A small image classifier, trained from scratch.
Model: activation quick_gelu, layers 16, width 256.
Training: 9200 steps, batches of 128.
Data: 194171 training examples, 6.1 epochs.
Rows from block 6 of a small image classifier, named by matrix and row number. Rows with one number within an expert belong to one neuron, the router's apart. Each number is 128 + 24 x the weight over its row's rms, rounded and kept within 0 to 255. All counts start at 0. Numbers have three digits each.
After each expert's rows are labels from the 100 images, of 14976, where the router gives the expert most weight on average: "colour at peak" is the nearest of a few named colours to the mean colour under the peak. Only what is clearly more common there than usual is listed. The data: microscope photos of single blood and bone marrow cells. In brackets: how many of the 100.
# router: router (model.blocks.6.mlp.router.weight, 16x256), inputs 86-171
# up: expert up (model.blocks.6.mlp.up, 16x128x256), inputs 86-171
# down: expert down (model.blocks.6.mlp.down, 16x256x128, transposed), outputs 86-171

# expert 9
router.9:115132098118125159078135137138143140122120066142146121120141147128106165169133154157120121135143093117106119142141115143153128167146094130101079130162123101142163117142147157144104177156111145142125112118111124126151113097145140110117166141128118115103128130
up.0:113120130110116106154126127147128077178135134155176108112138102160124118114124136156111104130142129103138147139164129144129154124131093130119125146128147109138127106112112164172099132085144155127092113105125082105132106093123120100115171157143150158115150137
down.0:113114135153172113135098179097108115106097152109140166108113142142155096122096116118147109135188144168148130121164167093151174109130138161118109173124124146163137154129139168124136105117119105137160131130108096140141107153149110115170112126132097132099128107
colour at peak: pink (72)

# expert 14
router.14:141126106124127156170113131092152138124093138136117133206100141125151148163098161186135092152139108101103132142109191139104138141086143129148118142119116120108115131141146105125136123147145129086140141157135187131108107122142122168058155159107134152093137169
up.0:121150075175163159099117150128104149169147106115143103104125141118132140124119101093131106105179163155165148114158104120123114113163117161096120105091161155115137125110112147121153114129137138120164183104135126176119139098146127157153164158154155113130148125
down.0:117172122109070114147122127094127076124103121132141067105154104145146137127133117132118138152101130099174144129088126130159103106106151137123098159143142145151138063101104118137165114189091103101139121173115154126122142116125125136160184122161134143123130162
colour at peak: pink (71)

# expert 11
router.11:139151099125089119100137127130126128135100146152137158126157098143124138179093139148096130134086174141113127106119160094139180136095163123152116132114125129146104125132113100124123140118127129105110096154108128126096107130145141158072143115085098127149128150
up.0:149114123086089154131101179139135134130095159175123148181144136140126112102146117128116160121090133148098154111144103120135134087112151144128121128122095100139131092158113149156157135093151140124123099129136087088135139114193105182099105134145100167115120141
down.0:155129116103080177108082081134145134143117158141162174116158118103081127127153096124112154131119083131138124121108112159149157096147139123151115129134135124153141124182149135119133139116130143121094127154100125151144119101117110127130149117158125123127121140
colour at peak: white (78)

# expert 15
router.15:143130131133175107148105112106136154186105133130116124098115157126120149126127097099140134098139097088132115153103119105148110147120089176132168127131107117138131113110165195156110118137140152164146149120093100139171126116127129147122129152127159135147157116
up.0:093163115102181141125098137125132133123160112125122167114123168126110150121130121086123136146147118119173096148138111095128105141142106181164145113130123105144140108176151109128128129144126081164183141134117124097151118136104116113159092117115144164126139102
down.0:140143129127156136086136126124121132124116153162139149153152165164147143106172142128133114136147142075107100085154099155137160141103131141115118138103155115115121102143140130140162131159107113126131141090118120117142083108124075197132112130157090140107134126
colour at peak: purple (94)

# expert 7
router.7:137161131132128141099136137123126141102182157102124145102138129117153135168178126138085125122110168111132147151122143081121151166138115133155108124138119136101131165128072093117118105076145157169150133119125124126083102146088135135097165107126124119123097039
up.0:119131169123121156125135169126089095103153154136144136133159107180145126071179109110141097098160151134139151170116122128123153130075162137129131154155113145180128111137139102131093110102162136164127156133125155130133117122117123164172127099135099118129117118
down.0:184130121129111119172102135123085096181129150141111160106090104190103123114141159133095094151147109132141126141097114101126154090096104113139141154125096163163144127154165187154094144138124138146150166100108116164088131117143142119116105111115136154116155158
colour at peak: blue (74)

# expert 13
router.13:101127124133093164127089125104126096147127106150151106136129100144116122142107160173095100162108131139090139116108148104122166135092171124166102172133138151132113111143141111178094146115141146092147125143134153131080143107139121116088142121113116118165141166
up.0:125136138132138158105107146173101129137154155106155119139139126138173146117164141138137132140147131140145137133125117107114125129103118148145106136135115067142107114114122100129107136077121117116144146165111119174124121152107105098161112112100152152130154118
down.0:140127139130128166150163142110118069109168122141131123091095131109163091110143121129100117138106165097135121095113105134137097138112142119155149124155123146122148124112148136150079125101079168105112108071151119125133137154187103094167169105152157142150160140
colour at peak: pink (84)

# expert 10
router.10:106096139120126162121140102127108139103118112113110106180146126114159131089122101088114146125171151152130174132180100159089129104167137139126136115100132150142149146098123140074166123141174104105092087134122138107144141133094112096124129129143097119117125161
up.0:102129131164119112142127145114113138212128096105084150086112111127162160173138133096100142153128112134115117102108121127150109127109139119090109101129137167149105149121161122128158131108155146115114162118156106121123092116154170138082108118145116117093135104
down.0:104172179139130126118160094087093140104159115155117034106191127158149111131119104119130106124129124100123113132161127100117120157170144125085137109100159140078149091166143119134131138124105108114149104137139099142146150138111111136141150133124151127118150124
colour at peak: purple (58); blue (33)

# expert 4
router.4:078123081126111149118114148097132103098135117175136152188123129138141116137108151186114120135140109101114141126114137139153118122098115099172082170114148144120113106154117104133117112139119142105123131140168161119107139121163129144138174144121096123084153158
up.0:126117128183119103142106099139165110146111133097176097114137109141146105157132135129115146101117159128109067126108140122108134072145106134111126136123109136088102157134134176105111146133123145128106150116091111082132135134138158124097082142135131116156156092
down.0:154116171138120129150139132109129141123091147109104117093111166165112113127119133166098120137092104117174084133111080158163153078143117123111154126113130169142163102108127168147117175133092128156143117130080091072168123152124136168118140153116120153143132114
colour at peak: white (55)

# expert 5
router.5:158123117142103143161132105161118117115123134149141148117096111102099100155129110137160097151114115078101123094135136103114103131121108095105172124175157091139139127132148117129148161086123153136083125108169190104085110145164111163136134111094140135120124148
up.0:145132157149116154121153102083146155138167108122122096143153099117122114158174136137121159076147148139114144095105105135085133137092151121130099128134149200138112145144088136117132112144168118123078110124137115123135108122131160111097166100129096112077128120
down.0:109130135120152136090138141104119104119106161176098107157147124141133134134103125145122119169117143142107137156098112118142163130146148112129166188088105113115163127092082168160116126152141095097146128118167123107130172157089120157140141156116105090110103103
colour at peak: grey (76)

# expert 0
router.0:180134137119089077161139108136132149131097128153136147108098100143103105133097159143153110135110095156098099104142100147168140065103127099088078106125137123131124150156159161141144112155094136114085124121091138095138165124097116104136142155116109086133107150
up.0:136140100131127083134155098125136139145114143183131121124111099111069085146125164140149142112114115168123117089154082147141123082131126118113091124096150134131094163164145143142134109159102101121113108132092130100164147140095141121153137133115141122150125140
down.0:093136120087113188125112146146171068131167114183144129125140168124103137112136161141141110106124090088138162099146098124137153154122148161179159146101150156114128115158122114154128123112134156104162134080189163092150162122126147130117173087107120158123154186
colour at peak: purple (81)

# expert 1
router.1:127167143112120172133119128113103070162152147127164141095134118152142101101142170087094102103105120087155111143112135138145113182140132161091138098158146134110118116172135089140123106086095158122162152102114121144105127078139122125115086118161147145107145099
up.0:106111131128144161108099138125131088145116157205145153135099199118112125101127132117118145123163111125135156129132115146137104113158132138112189184148134131096180104141154120153139126115121112104152154106150147140120119093111094157135084111160157153118139152
down.0:153159130100115112121110148133121145084144142139112097148144155117148127118081094131120147090098092095129116134109161121141127172136135127144102131104158161112138057144107107133121108142079097085165135125141105129108163074152123119123130133096155075107148153
colour at peak: blue (79)

# expert 3
router.3:112146121144095117114155151132140119117142154127155105113136092140123128170160181163126143127127155134121114132109136158144122139068142122086139124125138134110128129099094078125104133107102157162158155167110101143108097151177124158165134108152140143132132108
up.0:128126076158107112097113133135118152151094117131149088098141114106082128153140140167082128136119154158143090108111162118154101102130127109151092140147135138135146143134118128106130137131090128129132154115083064121150116096131165089152104134132141133152153099
down.0:089104141147138078128138153099137161131119145092107115151154126122138134156152090169103150160152194169129109139156125148086145101120144120116112134144107119157138129122130122105144101136125079132122112131108081120154107103137146096093127124119110132136150117
colour at peak: white (68)

# expert 12
router.12:101121102120149147127118140134148108116106141167107147132108133165163127163061112141130122172154146140125150149089140091133158140097123094148107124154151130134129125110093118103113133129118105126124134130144183111090118146106109141114156132102119104106098114
up.0:136108193159172095136122147109142120122138119148115109134090132160118139124093121050100137164140113130121139105161121113159102141080115134107106125129137096132170128095146136106149108112147118141138187125150104127162125164159098114172131126132151148138112119
down.0:140135173105132169145147132159159161152152124090119117117098116116125131199139093121084098095138105125146122132128136101166124118144147148127126130154162137111120078148187178148126132112159143130125122143123120116164098076118120131147144109135111166140148118
colour at peak: grey (55)

# expert 2
router.2:089155097108141123137121134129129125116159130152117163149132097125112128156138148167105136162125134131114122101100127104138099140090166139138133135117137114163116104150095088132127147128110108087138117149149145139070121106130126154126105137128089115110116138
up.0:126140141132139123163118101129116109174153116162116135165108116120121144134130084098085114140191131118162148111125128118137098146102129159143105101136130118131135100131142145126151105154141105151112153120143150139143172119115130159139138089104110124129160107
down.0:150145140133148131139096084158114116168177134159119144162087137093184110129118118128113114125109117086109164161089148109129132123126100132132132162135147117148094143094145163149152092142094097152116138160148151149126160143143149128179124134145143130174118071
colour at peak: pink (83)

# expert 8
router.8:102120070130107151138118139072124118106132110152123158107118131105152124149112168164075163086120111100099150100104130148148145145146137140149109108154132122091124136186129094171121122131109130110141143148146110116068089116178133134114109135135126140128122155
up.0:120182136123124127132139120125151156135123135097120153113169105094152093137124145160103170095116141199179096135141078086121139088140091109102076091157132135114169155115120100111123097131132143138113144129117095151138086150100115110130180138164150074167123079
down.0:130145129121099203087122089081156111137125121128104115155120133141147101128119158119138168101117099093133112139154111116144108168146133159119130092127152145121139098137133148096124157093068125138102178086146159116132146144147097154130120119137132148118128112
colour at peak: grey (99)